Rows from block 3 of the encoder of a small image denoising autoencoder, named by matrix and row number. Rows with one number within an expert belong to one neuron, the router's apart. Each number is 200 + 40 x the weight over its row's rms, rounded and kept within 0 to 999. All counts start at 0.
Before each expert's rows are labels from the 100 images, of 14976, where the router gives the expert most weight on average: "responds to" is what is common among them. Only what is clearly more common there than usual is listed. The data: stained colorectal tissue patches (NCT-CRC-HE-100K).
# router: router (encoder.blocks.3.mlp.router.weight, 8x96), inputs 0-95
# gate: expert gate (encoder.blocks.3.mlp.gate, 8x96x96), inputs 0-95
# up: expert up (encoder.blocks.3.mlp.up, 8x96x96), inputs 0-95
# down: expert down (encoder.blocks.3.mlp.down, 8x96x96, transposed), outputs 0-95

# expert 2
responds to: tissue: cancer-associated stroma; tissue: debris
router.2,217,261,213,145,213,236,251,217,255,149,244,163,211,154,138,238,255,151,210,255,215,131,225,199,207,173,283,148,214,246,142,110,172,208,228,174,189,147,217,180,156,234,230,168,228,227,198,208,205,187,173,249,198,176,270,239,210,202,148,244,217,210,250,173,255,129,244,225,160,269,219,193,257,258,165,194,193,184,229,241,175,171,166,175,193,183,76,233,200,218,223,190,157,217,146,161
gate.12,220,175,214,212,222,224,169,177,217,199,234,210,210,127,197,218,201,181,145,174,190,188,242,242,190,148,348,214,104,202,242,202,239,206,204,217,198,118,206,196,238,191,196,183,147,192,190,219,200,187,179,146,229,166,152,171,160,167,76,207,151,254,200,180,222,217,179,213,198,191,97,203,211,183,216,186,243,216,230,101,199,173,177,183,190,170,51,190,185,179,225,212,186,196,201,207
up.12,198,221,163,224,219,197,168,223,241,244,122,247,214,215,241,194,223,218,149,187,149,229,210,177,146,165,141,216,262,233,164,210,172,140,217,237,214,226,164,246,177,125,166,194,211,171,112,222,216,239,163,156,177,265,200,181,104,187,172,187,205,148,161,214,230,234,187,187,206,166,232,172,155,177,210,204,169,164,252,233,261,207,89,317,187,234,265,274,205,213,187,200,199,162,269,191
down.12,207,176,195,186,223,207,179,199,268,236,196,203,170,154,186,174,170,292,213,191,254,185,196,250,226,215,97,151,142,189,190,285,182,233,198,230,211,171,219,176,175,235,110,246,205,222,137,189,221,219,240,183,186,218,166,215,172,158,243,214,183,258,214,209,183,234,257,219,187,157,160,229,225,198,181,215,186,237,151,207,194,219,210,331,162,279,162,100,206,115,251,196,172,235,184,267
gate.13,182,249,216,202,234,215,221,206,222,179,231,219,195,151,172,180,166,186,198,223,204,205,186,244,190,155,206,184,162,196,202,205,230,200,226,236,214,166,116,231,239,200,147,47,232,193,215,145,225,258,198,215,202,223,218,229,188,98,207,186,234,300,184,186,183,198,233,244,197,147,182,165,238,146,253,149,360,240,181,207,168,205,224,238,205,188,136,188,199,292,181,222,183,196,208,198
up.13,115,117,207,170,180,173,164,215,181,163,199,158,193,144,184,186,189,218,259,225,265,193,136,217,237,235,207,168,188,165,181,187,239,172,248,183,206,277,178,181,229,169,266,177,208,218,249,207,188,129,235,186,212,181,263,201,269,242,292,184,203,214,186,220,223,159,185,240,196,210,254,165,202,226,197,155,275,215,177,159,114,192,342,229,193,159,167,223,158,241,179,203,229,204,122,202
down.13,166,190,195,218,206,240,256,207,127,260,243,242,295,220,206,216,168,196,200,204,279,223,175,176,229,147,242,236,223,203,143,150,199,286,236,190,164,258,157,199,210,157,240,168,217,138,301,233,168,211,195,197,228,229,169,181,289,207,274,180,273,167,160,199,191,153,115,215,223,216,199,178,186,136,212,249,207,229,213,154,120,202,213,170,180,216,199,127,197,234,201,200,196,162,168,142
gate.14,193,280,172,161,174,187,181,200,307,214,225,176,162,93,191,176,220,256,201,249,213,164,168,231,200,167,211,174,124,174,211,190,190,244,235,185,200,211,177,167,196,148,223,169,231,239,201,216,240,166,198,204,209,190,307,198,226,205,186,218,180,248,211,172,201,157,253,240,234,199,183,205,288,187,155,153,227,181,183,124,300,162,219,189,187,165,72,259,206,207,186,231,215,246,261,215
up.14,166,184,234,229,193,176,198,186,94,229,215,191,184,267,232,152,203,263,200,217,205,199,185,185,189,238,288,202,195,208,183,246,173,285,152,207,209,180,212,210,224,213,185,227,137,223,249,174,176,200,218,169,230,200,179,167,195,168,317,213,187,165,231,220,182,197,158,152,198,245,202,125,182,148,235,204,270,130,205,197,93,200,209,197,156,221,179,60,186,278,206,172,223,210,152,219
down.14,182,173,226,188,238,190,227,194,190,182,181,169,239,218,192,196,169,215,183,181,275,218,192,219,213,194,194,138,211,199,130,97,200,265,238,191,144,173,195,215,208,207,191,174,230,215,337,203,282,131,137,253,191,203,145,202,227,137,218,235,256,203,178,174,221,247,237,303,228,201,184,145,203,218,199,204,235,196,95,147,95,187,214,216,212,218,159,167,171,268,184,203,189,212,191,179
gate.15,271,228,225,221,128,219,150,262,257,246,270,185,303,178,162,184,218,218,142,162,176,182,234,169,205,182,261,215,196,221,228,236,160,203,209,184,203,149,201,183,152,215,274,187,172,196,244,203,199,190,176,144,234,148,245,191,190,282,204,178,227,222,221,211,232,262,188,124,267,181,115,249,270,226,184,219,276,171,260,120,146,198,196,265,191,250,222,189,217,181,241,191,217,195,191,183
up.15,126,242,237,199,283,204,216,201,151,245,171,173,162,187,161,233,138,173,235,254,205,161,228,189,112,186,142,195,174,264,254,181,282,247,229,188,140,210,178,225,165,198,263,262,274,208,210,152,196,227,180,201,118,210,158,166,232,190,240,199,204,218,226,203,181,215,209,238,199,228,238,254,240,203,196,226,203,239,254,175,297,226,250,154,208,97,197,229,189,226,174,249,139,182,173,233
down.15,248,214,163,183,171,162,162,216,182,197,79,254,188,183,259,173,183,204,171,197,172,226,209,198,171,194,22,178,211,190,201,258,195,202,207,277,258,229,234,201,198,210,175,212,209,272,146,201,229,132,222,240,147,228,180,217,248,230,286,218,193,122,167,222,240,258,214,138,208,226,265,185,157,239,198,212,226,176,194,195,195,223,223,208,239,242,254,162,180,185,176,242,182,216,194,239
gate.16,194,156,215,189,222,214,167,179,276,265,243,217,188,199,225,211,187,171,118,116,154,252,278,154,220,195,191,175,119,208,173,208,166,113,238,206,252,236,177,233,167,188,248,197,255,226,127,163,235,132,223,186,188,137,154,200,182,189,125,233,213,195,198,149,226,233,212,282,155,178,276,279,250,202,179,211,237,206,184,148,290,190,160,179,214,196,174,233,226,185,213,168,222,209,231,166
up.16,160,185,176,197,281,155,186,241,173,157,206,185,163,181,181,183,167,150,245,214,187,152,219,311,198,204,198,184,192,200,142,207,180,157,229,197,243,133,174,226,184,324,208,254,232,195,245,186,175,217,165,192,156,200,220,165,196,211,210,183,231,141,209,205,183,204,235,244,210,225,321,77,232,208,171,148,210,148,214,188,260,222,239,148,142,209,268,175,209,127,206,157,216,200,201,225
down.16,187,184,206,229,188,184,206,196,107,222,311,233,146,190,220,214,203,222,202,187,242,257,135,232,232,190,299,185,214,193,154,123,211,260,163,192,248,309,174,253,257,167,203,188,173,205,231,216,189,222,183,218,181,139,191,200,175,208,158,197,187,361,161,161,190,169,169,173,246,228,232,184,248,194,151,215,187,175,235,190,249,190,249,160,183,146,245,198,236,191,224,208,174,183,210,197

# expert 7
responds to: tissue: lymphocytes
router.7,191,189,235,170,161,217,199,110,177,169,180,176,220,236,207,187,216,249,183,171,253,185,174,175,171,115,153,192,246,207,188,195,218,224,211,162,152,267,237,189,288,38,180,145,198,232,171,236,155,173,197,214,207,254,252,222,173,210,209,211,192,181,222,174,210,155,221,130,205,180,97,260,212,234,216,235,190,237,227,235,270,190,225,212,171,242,260,217,149,190,259,164,181,263,221,183
gate.12,267,241,258,188,189,155,218,198,121,220,264,186,254,237,215,261,221,210,243,248,229,214,156,241,267,221,230,226,160,181,178,190,162,157,190,160,253,214,163,226,237,211,228,190,229,213,221,240,196,221,221,182,190,245,181,180,253,186,268,235,228,236,223,213,236,210,213,146,215,135,160,147,178,120,190,184,193,208,219,162,133,254,319,122,224,190,329,173,208,224,206,177,186,161,180,166
up.12,216,142,236,276,221,205,122,172,148,231,203,192,214,198,194,201,231,176,185,199,305,204,127,147,122,166,169,227,255,225,218,229,308,162,226,166,141,198,198,166,263,145,176,221,201,172,163,249,179,202,190,225,247,202,161,253,202,164,208,200,175,128,161,174,155,224,164,146,158,230,251,212,134,237,211,183,235,220,187,244,100,204,207,178,203,246,264,183,219,244,225,202,202,145,187,251
down.12,208,184,296,181,213,188,217,215,99,198,214,136,207,171,196,145,169,213,246,269,225,154,160,222,273,248,218,108,240,135,193,176,185,238,156,207,230,176,218,188,210,218,229,197,189,211,265,171,196,174,192,218,230,213,246,169,282,199,130,255,152,207,182,172,201,148,189,207,267,302,184,176,201,196,160,190,125,183,228,196,167,164,216,180,215,212,141,146,216,182,136,231,214,211,113,257
gate.13,278,233,163,198,223,231,194,215,4,244,292,181,250,271,208,250,187,207,265,235,211,193,166,205,250,253,258,223,178,183,180,205,208,215,184,205,201,212,175,166,242,163,191,171,217,206,248,153,184,185,218,200,205,205,164,208,254,197,248,145,217,228,205,188,172,149,207,159,207,237,214,88,214,171,233,204,241,233,202,190,137,178,236,176,155,165,228,201,257,184,220,217,189,170,144,179
up.13,251,150,170,134,193,153,208,215,147,155,232,187,211,186,206,205,261,197,259,140,216,153,138,124,254,130,175,149,196,170,204,168,152,250,253,209,173,174,181,244,200,151,228,144,265,206,220,134,215,169,159,254,133,192,222,243,215,167,235,194,210,253,244,201,195,201,220,157,178,228,121,182,219,187,227,157,272,246,172,155,233,231,258,185,232,142,217,240,173,207,156,138,158,228,195,116
down.13,152,207,236,168,210,205,167,217,157,144,239,188,176,247,202,215,157,203,243,257,209,196,226,182,202,196,150,164,243,252,197,188,281,156,199,171,193,208,223,239,232,242,250,152,223,224,178,214,185,227,151,142,185,139,259,241,225,199,309,238,197,242,162,184,275,220,161,186,236,146,234,202,180,146,192,189,248,201,169,284,287,192,183,219,170,190,353,274,179,225,190,226,195,200,205,207
gate.14,165,164,195,263,187,265,203,168,140,232,204,278,185,158,215,132,164,210,211,147,219,235,168,202,207,245,167,220,237,177,138,195,147,199,175,216,171,172,200,111,244,220,247,117,192,176,221,151,222,128,202,159,219,257,176,218,132,208,177,215,258,130,241,204,243,225,188,185,194,198,170,124,186,150,226,224,243,162,213,184,101,198,153,225,177,247,210,196,276,204,212,228,269,139,264,190
up.14,269,251,248,146,225,202,207,174,260,214,183,119,170,253,214,205,197,239,233,174,188,220,249,244,286,186,204,132,95,213,215,214,179,130,148,182,178,276,239,190,260,183,116,240,161,209,169,300,185,206,209,193,188,202,163,202,254,225,127,225,178,166,166,205,193,183,187,162,231,166,238,237,184,188,208,200,211,241,212,125,191,178,214,192,161,179,241,209,150,125,210,183,226,263,159,146
down.14,236,194,187,275,150,211,195,163,198,190,209,195,191,175,101,170,266,198,239,250,220,251,159,218,263,171,210,157,206,136,147,155,158,194,224,214,166,183,198,214,289,153,203,203,144,173,222,172,209,207,277,213,191,237,219,159,151,148,193,114,225,218,222,214,194,178,201,135,213,197,320,193,234,272,202,207,296,176,205,189,186,271,194,175,226,208,180,103,237,218,187,198,174,208,258,206
gate.15,131,227,202,262,162,230,191,170,222,260,141,254,161,229,259,223,164,283,218,130,184,202,178,213,94,217,238,223,252,233,205,210,223,152,214,174,211,196,235,216,184,147,189,209,193,162,145,178,134,252,168,189,191,185,160,202,265,125,127,184,258,201,178,201,240,251,173,150,255,224,224,242,222,107,170,172,239,176,155,241,262,217,194,229,183,175,211,140,160,269,205,209,203,207,152,225
up.15,224,185,208,136,200,214,196,261,177,212,246,184,164,221,163,180,190,147,195,221,228,250,142,166,278,211,288,150,68,221,202,207,219,177,205,201,184,224,184,227,270,232,212,264,199,170,238,231,253,201,197,169,233,212,177,141,283,165,161,222,207,266,211,226,198,237,249,208,209,122,243,122,177,223,167,250,191,160,175,108,172,190,211,141,173,150,171,194,226,217,222,178,178,154,124,205
down.15,243,187,193,219,160,190,219,203,251,246,252,188,200,287,223,161,188,233,220,163,247,220,195,185,205,191,180,122,215,248,186,281,222,159,241,197,171,159,186,195,236,159,228,197,119,234,259,188,178,207,175,210,213,191,159,215,285,271,140,223,224,149,228,147,235,223,221,210,276,235,189,263,149,184,204,168,158,183,247,198,187,174,206,220,220,169,56,126,205,132,164,188,149,186,252,217
gate.16,160,164,279,223,219,236,167,227,221,266,263,192,135,231,182,185,235,225,165,175,167,169,204,218,198,229,237,149,126,176,125,198,235,305,248,249,268,90,123,205,228,193,175,233,150,207,218,178,180,195,176,195,205,156,160,167,262,195,162,228,177,279,216,137,159,177,212,198,229,210,219,209,165,203,195,185,174,165,277,211,135,202,234,133,200,147,187,137,205,186,186,161,221,189,154,219
up.16,175,204,273,159,225,178,226,211,201,159,154,190,255,170,144,236,176,261,210,163,185,210,204,133,118,135,267,187,235,174,193,220,189,227,186,179,181,251,133,256,172,203,181,121,265,147,196,172,128,283,241,174,198,240,228,174,286,185,305,157,232,139,190,198,190,244,187,242,159,230,174,220,170,158,179,187,249,266,217,238,231,169,209,167,228,147,166,166,183,191,136,193,203,215,195,188
down.16,191,203,134,142,138,225,192,216,175,166,214,225,228,187,191,178,188,113,214,192,229,189,224,197,264,165,264,138,201,191,160,226,234,210,219,195,172,270,166,244,226,134,232,139,213,141,272,203,151,198,195,218,212,218,166,213,173,231,274,297,241,157,227,193,300,203,192,136,187,217,136,208,238,211,189,107,188,181,200,254,145,220,116,200,274,151,228,249,192,237,207,194,202,166,195,182

# expert 3
responds to: tissue: lymphocytes
router.3,179,179,179,264,178,183,159,242,243,180,121,267,176,200,288,181,122,187,153,193,127,227,197,216,172,229,199,254,203,174,213,293,213,218,180,224,204,220,230,171,214,226,190,222,155,200,190,249,212,234,227,109,266,220,172,171,184,235,240,211,159,168,153,312,191,308,158,237,225,182,263,167,168,225,169,200,149,173,200,216,215,200,136,225,189,187,140,230,210,148,240,226,235,184,250,227
gate.12,236,192,177,226,179,165,167,183,293,158,160,125,181,217,203,225,217,177,216,202,279,178,293,167,201,253,199,247,210,187,309,181,200,222,190,167,199,198,178,182,193,242,239,259,163,220,227,147,185,215,285,147,219,198,291,194,195,233,181,185,159,236,208,195,199,205,212,175,214,196,202,210,223,226,160,273,146,210,174,216,294,168,188,206,138,164,181,292,101,239,142,188,193,231,245,221
up.12,190,150,173,242,207,227,242,199,92,208,255,227,233,215,249,184,209,116,185,231,158,213,184,167,220,174,283,276,203,184,218,203,205,164,184,226,160,228,193,247,234,134,244,288,231,234,244,207,209,266,178,225,181,253,132,165,156,236,207,228,220,180,179,224,273,264,179,229,226,179,274,185,203,211,171,153,224,231,270,158,85,242,193,178,178,250,264,179,195,186,179,186,205,180,219,183
down.12,195,218,198,208,200,176,185,204,219,116,215,180,183,210,194,193,189,166,164,231,240,190,165,186,211,214,91,209,229,228,160,141,275,112,226,124,209,148,153,241,222,197,286,265,205,187,253,200,253,205,196,239,213,220,165,160,219,181,224,210,199,236,168,113,210,178,173,170,223,268,159,235,180,202,254,134,272,266,236,140,158,188,201,120,248,176,156,200,218,252,164,240,217,242,135,211
gate.13,166,201,166,220,206,227,178,191,83,197,192,244,239,220,191,285,233,170,177,212,225,233,157,171,237,241,106,286,200,122,229,150,161,263,197,205,231,185,219,210,187,95,215,189,139,219,227,253,268,191,266,166,200,221,199,181,207,208,176,186,164,179,194,256,191,175,228,161,207,231,217,165,227,198,220,194,174,169,226,217,135,219,215,209,210,221,163,352,200,184,199,197,263,196,206,155
up.13,205,173,185,177,146,173,202,258,156,260,279,264,240,198,256,178,191,197,228,180,273,242,196,183,225,271,232,295,170,189,159,244,234,234,184,135,214,184,271,194,169,212,209,253,115,171,216,240,224,188,209,187,223,83,158,158,197,260,210,165,207,219,178,250,152,186,237,256,197,230,199,264,188,231,122,222,154,173,188,198,143,188,255,196,219,215,184,200,185,150,200,155,253,202,227,143
down.13,214,211,169,191,203,221,254,162,181,186,142,230,144,188,204,211,244,178,116,218,163,175,229,146,220,166,243,249,199,188,285,157,238,218,183,177,200,239,166,179,248,145,144,196,217,216,166,178,162,253,193,192,164,228,158,214,147,180,225,217,74,168,154,223,229,287,208,191,262,189,205,160,212,262,251,221,263,285,219,205,141,245,105,213,210,153,124,188,182,190,205,224,155,170,182,196
gate.14,162,243,238,128,242,269,232,152,194,154,251,146,236,195,149,212,214,241,209,252,257,170,119,249,197,122,242,83,172,234,202,123,178,229,254,198,181,199,193,193,205,210,240,245,268,207,249,167,185,200,194,210,142,189,217,248,221,140,202,219,202,189,179,157,180,111,238,217,220,181,191,233,205,164,220,214,183,227,210,189,243,205,233,196,174,208,205,93,144,194,183,184,110,250,180,182
up.14,198,120,188,223,189,193,208,255,249,157,148,233,205,232,267,157,170,185,142,167,109,207,214,185,227,274,226,223,208,249,214,263,243,178,155,201,207,172,247,165,207,263,186,255,163,230,164,241,267,199,241,129,228,172,198,89,146,262,192,178,175,176,253,240,234,217,191,169,187,186,186,221,160,201,128,225,178,176,213,145,231,201,179,232,129,189,136,236,219,205,236,250,279,171,225,200
down.14,180,228,235,217,165,254,265,222,127,191,210,236,254,228,193,230,211,187,203,165,128,211,244,176,173,217,219,162,215,255,138,232,186,194,184,104,126,183,270,214,137,170,238,180,204,197,240,293,245,183,160,240,211,207,171,179,165,210,224,235,185,141,217,171,253,151,242,152,144,229,155,196,230,184,133,220,193,98,298,196,250,165,195,194,188,235,183,194,273,212,215,215,240,184,149,211
gate.15,176,237,250,218,144,167,298,190,260,212,210,191,215,247,271,226,209,252,192,175,202,212,175,167,194,221,293,179,181,189,193,201,144,187,217,194,167,291,163,126,195,122,205,150,170,237,202,251,167,188,202,208,229,211,178,194,167,214,224,137,161,192,254,153,201,197,209,182,197,145,161,180,224,162,156,217,176,179,157,229,188,124,223,200,202,215,274,188,205,167,285,162,263,334,221,230
up.15,214,201,171,228,182,246,139,213,122,181,273,157,239,247,203,178,325,224,266,240,243,162,171,181,201,190,213,212,239,206,169,171,188,228,207,205,224,228,181,207,219,252,251,269,239,149,229,268,210,275,231,173,242,178,175,198,259,207,214,187,211,286,154,210,101,153,191,136,252,183,213,228,249,229,208,206,211,185,213,176,118,224,255,188,175,254,215,217,187,161,265,241,231,181,165,164
down.15,213,241,182,237,213,213,212,247,188,185,168,200,225,187,221,211,220,239,260,213,228,222,221,152,147,244,342,211,198,221,149,215,183,170,189,109,162,148,206,280,164,194,215,174,219,129,197,122,246,218,117,209,182,159,171,127,179,159,217,202,267,206,209,197,257,207,171,200,220,227,229,323,239,158,140,176,224,210,219,209,220,136,209,218,165,142,142,216,238,192,166,181,210,233,173,208
gate.16,175,161,129,196,177,201,171,241,267,201,152,262,225,225,259,240,128,172,153,126,147,267,201,201,211,164,164,208,176,224,203,209,232,201,111,174,239,254,221,148,220,283,209,252,165,200,164,255,246,207,169,205,221,226,129,145,146,215,187,231,182,195,186,157,201,275,244,189,199,187,190,172,149,215,147,222,157,193,258,175,295,193,189,243,177,252,199,247,203,129,218,197,226,159,266,223
up.16,196,178,196,341,178,157,193,283,111,192,249,236,128,214,226,161,219,178,186,224,158,166,203,227,281,225,212,235,175,166,236,204,195,222,248,207,186,111,209,181,232,238,170,154,208,198,209,233,193,239,222,161,245,180,144,186,213,228,166,173,196,209,236,267,199,232,225,143,254,225,133,154,228,208,197,189,187,175,138,167,56,200,216,242,179,188,224,248,186,164,213,199,187,212,242,194
down.16,226,191,167,194,152,185,157,162,242,160,263,121,169,191,183,232,242,172,214,178,211,152,201,127,203,230,122,235,194,162,149,131,180,209,317,271,257,192,169,198,278,216,187,204,263,241,200,180,186,217,268,242,161,191,184,220,185,188,185,140,181,196,241,227,121,207,226,152,164,188,205,205,154,280,278,172,211,179,268,191,221,248,203,228,223,204,215,120,192,234,140,252,203,191,207,216

# expert 5
responds to: tissue: lymphocytes
router.5,158,147,51,219,162,182,190,264,234,211,154,242,195,203,240,204,147,164,176,180,134,234,214,176,242,292,167,185,148,192,233,260,229,249,171,210,225,135,222,174,194,229,210,221,164,193,196,208,288,200,185,179,223,152,163,156,204,222,197,176,178,253,189,208,210,300,197,196,211,159,136,261,155,231,195,191,196,171,193,131,296,199,178,201,217,190,222,279,198,208,185,206,261,177,207,231
gate.7,135,171,180,156,220,150,207,191,232,224,190,173,149,136,175,153,197,171,242,213,204,180,153,226,274,184,225,199,212,98,211,254,179,160,288,281,226,149,143,230,196,227,201,162,247,239,248,166,136,204,242,161,201,169,204,182,170,177,209,132,234,244,206,264,140,210,209,136,188,220,202,222,184,173,228,144,247,249,154,137,279,237,229,191,204,199,222,226,197,261,204,238,180,125,195,270
up.7,176,168,157,240,230,228,197,172,152,286,169,281,188,225,223,222,176,215,185,164,182,180,282,184,138,101,109,197,238,187,224,197,239,283,245,207,213,59,181,218,175,166,208,213,231,229,191,222,198,198,215,179,250,214,163,175,161,200,183,215,187,286,204,163,199,218,215,214,184,187,107,157,203,220,170,218,234,196,215,270,119,197,214,207,222,207,256,184,241,142,216,176,161,195,217,146
down.7,219,107,267,143,191,194,241,160,168,213,223,291,243,242,189,196,178,290,136,217,169,219,203,245,205,229,153,211,244,184,234,222,182,269,216,208,231,264,175,218,84,197,147,165,209,205,139,199,158,256,201,193,179,162,154,146,163,137,181,225,201,225,203,245,204,178,214,194,256,163,175,220,234,217,219,207,185,208,119,231,142,207,202,282,203,192,237,190,180,301,168,165,234,173,213,213
gate.8,216,212,277,196,201,185,193,168,161,287,239,184,235,194,177,182,159,214,223,236,182,136,201,187,298,187,222,151,165,164,160,179,183,201,172,185,207,130,243,196,243,176,246,143,161,125,244,208,210,185,170,230,230,193,150,250,245,165,202,168,194,228,274,202,265,148,159,191,124,205,140,230,162,241,179,217,210,223,148,226,163,210,230,134,144,177,284,197,203,262,168,143,130,140,200,254
up.8,204,211,250,281,172,149,212,204,183,284,211,118,238,225,246,189,208,219,235,239,163,241,152,266,171,194,231,112,192,206,237,196,231,166,215,219,181,160,213,212,198,165,159,162,247,196,206,223,156,190,249,226,212,166,207,213,255,160,147,172,242,262,218,265,275,156,221,210,196,122,243,230,225,289,179,244,201,185,241,243,99,233,245,159,138,199,205,176,165,252,179,173,155,231,156,187
down.8,154,192,208,280,226,190,193,271,229,184,168,218,252,224,200,173,209,196,211,146,235,207,177,198,180,241,174,261,170,210,185,221,209,164,223,199,203,184,84,150,196,241,230,129,218,158,220,219,199,201,205,190,143,174,229,211,154,146,138,223,250,271,200,168,143,173,147,225,144,133,162,109,191,230,222,200,158,199,130,210,211,240,239,211,239,145,223,190,184,156,147,156,232,106,224,104
gate.9,176,208,186,88,200,182,254,252,257,164,196,112,214,166,195,153,272,206,230,210,239,246,139,179,266,243,188,139,212,145,110,235,148,221,129,177,235,228,155,203,203,222,219,222,160,222,219,224,180,132,281,205,276,178,213,207,238,246,164,180,180,215,209,145,173,123,211,171,197,239,191,180,208,212,228,216,157,229,145,177,208,168,149,221,148,194,209,187,167,179,217,285,229,154,169,219
up.9,185,215,173,225,193,169,205,191,251,228,143,173,198,228,284,193,195,247,194,192,157,260,285,178,255,254,221,172,169,200,202,223,206,161,135,145,221,223,212,169,199,216,147,187,154,207,119,234,153,165,201,158,232,227,195,160,214,220,125,195,166,198,212,120,202,260,259,231,221,87,174,190,157,252,202,172,133,152,204,195,326,180,155,204,172,225,205,236,166,181,170,188,216,239,250,249
down.9,280,175,237,238,198,200,241,232,263,260,243,214,192,204,162,170,208,265,147,182,156,238,306,171,194,184,240,179,144,179,177,127,224,125,199,174,219,259,221,180,212,208,181,220,204,209,92,235,159,209,260,168,228,175,196,205,188,205,77,171,184,247,268,182,207,244,195,183,255,168,204,185,222,216,188,247,222,236,205,254,218,200,99,281,192,221,145,171,229,209,216,199,207,225,200,201
gate.10,217,245,250,258,275,264,179,188,143,262,220,203,237,180,190,263,254,219,195,207,209,231,239,185,259,171,218,201,240,221,261,195,258,224,221,274,209,186,214,242,204,209,172,199,211,202,172,200,89,174,199,232,236,278,192,144,213,200,172,259,216,257,222,218,276,299,206,209,194,161,141,188,260,163,214,235,232,200,236,228,215,166,170,210,208,166,59,202,212,154,212,179,198,222,225,206
up.10,186,205,150,239,226,226,156,141,128,129,217,180,292,178,189,229,233,139,191,188,227,182,204,200,203,105,205,260,212,203,286,209,170,248,247,128,202,124,152,243,245,211,225,203,234,209,227,259,164,229,185,242,210,206,169,223,180,207,212,277,146,209,219,211,211,229,225,237,233,226,197,152,177,166,155,203,202,161,228,134,288,163,196,207,126,267,151,176,168,168,180,211,205,155,267,155
down.10,129,142,177,211,218,203,164,198,124,183,150,246,193,215,197,195,281,265,186,225,184,268,237,203,183,171,249,260,133,182,268,197,139,235,228,277,143,190,169,179,158,222,117,131,222,166,228,225,249,190,232,224,219,253,185,212,173,135,251,203,186,250,232,205,305,245,250,204,200,226,235,142,247,164,183,205,272,217,222,241,215,216,172,221,181,202,178,177,242,187,216,194,158,162,265,212
gate.11,157,208,229,165,162,181,195,158,291,264,164,231,178,174,242,183,169,141,121,166,183,220,125,128,278,197,168,142,245,231,168,203,233,217,207,162,152,170,212,166,194,132,181,181,227,194,171,188,194,171,145,199,241,196,190,235,195,141,153,174,201,231,199,153,240,210,237,153,184,126,166,278,127,179,239,191,253,230,208,173,318,208,268,199,218,256,182,189,230,238,174,183,249,194,233,210
up.11,163,158,228,177,198,197,203,194,157,118,221,134,175,183,158,206,254,243,213,203,225,211,236,223,171,285,233,207,179,189,189,221,140,195,132,200,218,240,244,190,216,255,153,199,134,221,270,175,235,153,184,203,185,197,203,143,258,240,315,212,187,185,167,220,161,104,196,239,233,213,190,117,227,237,183,202,190,137,222,241,95,190,199,186,163,167,111,224,231,124,191,216,184,217,222,198
down.11,198,191,250,202,206,226,213,199,191,248,195,181,192,223,230,174,180,215,233,206,281,231,230,241,160,232,150,206,230,270,182,210,168,159,164,165,237,255,152,158,223,191,159,231,171,242,186,182,179,160,113,169,223,183,172,126,188,220,200,211,257,82,196,169,233,168,263,257,94,173,269,151,199,202,162,185,147,216,174,191,242,191,213,202,129,240,124,164,187,85,182,180,186,208,222,234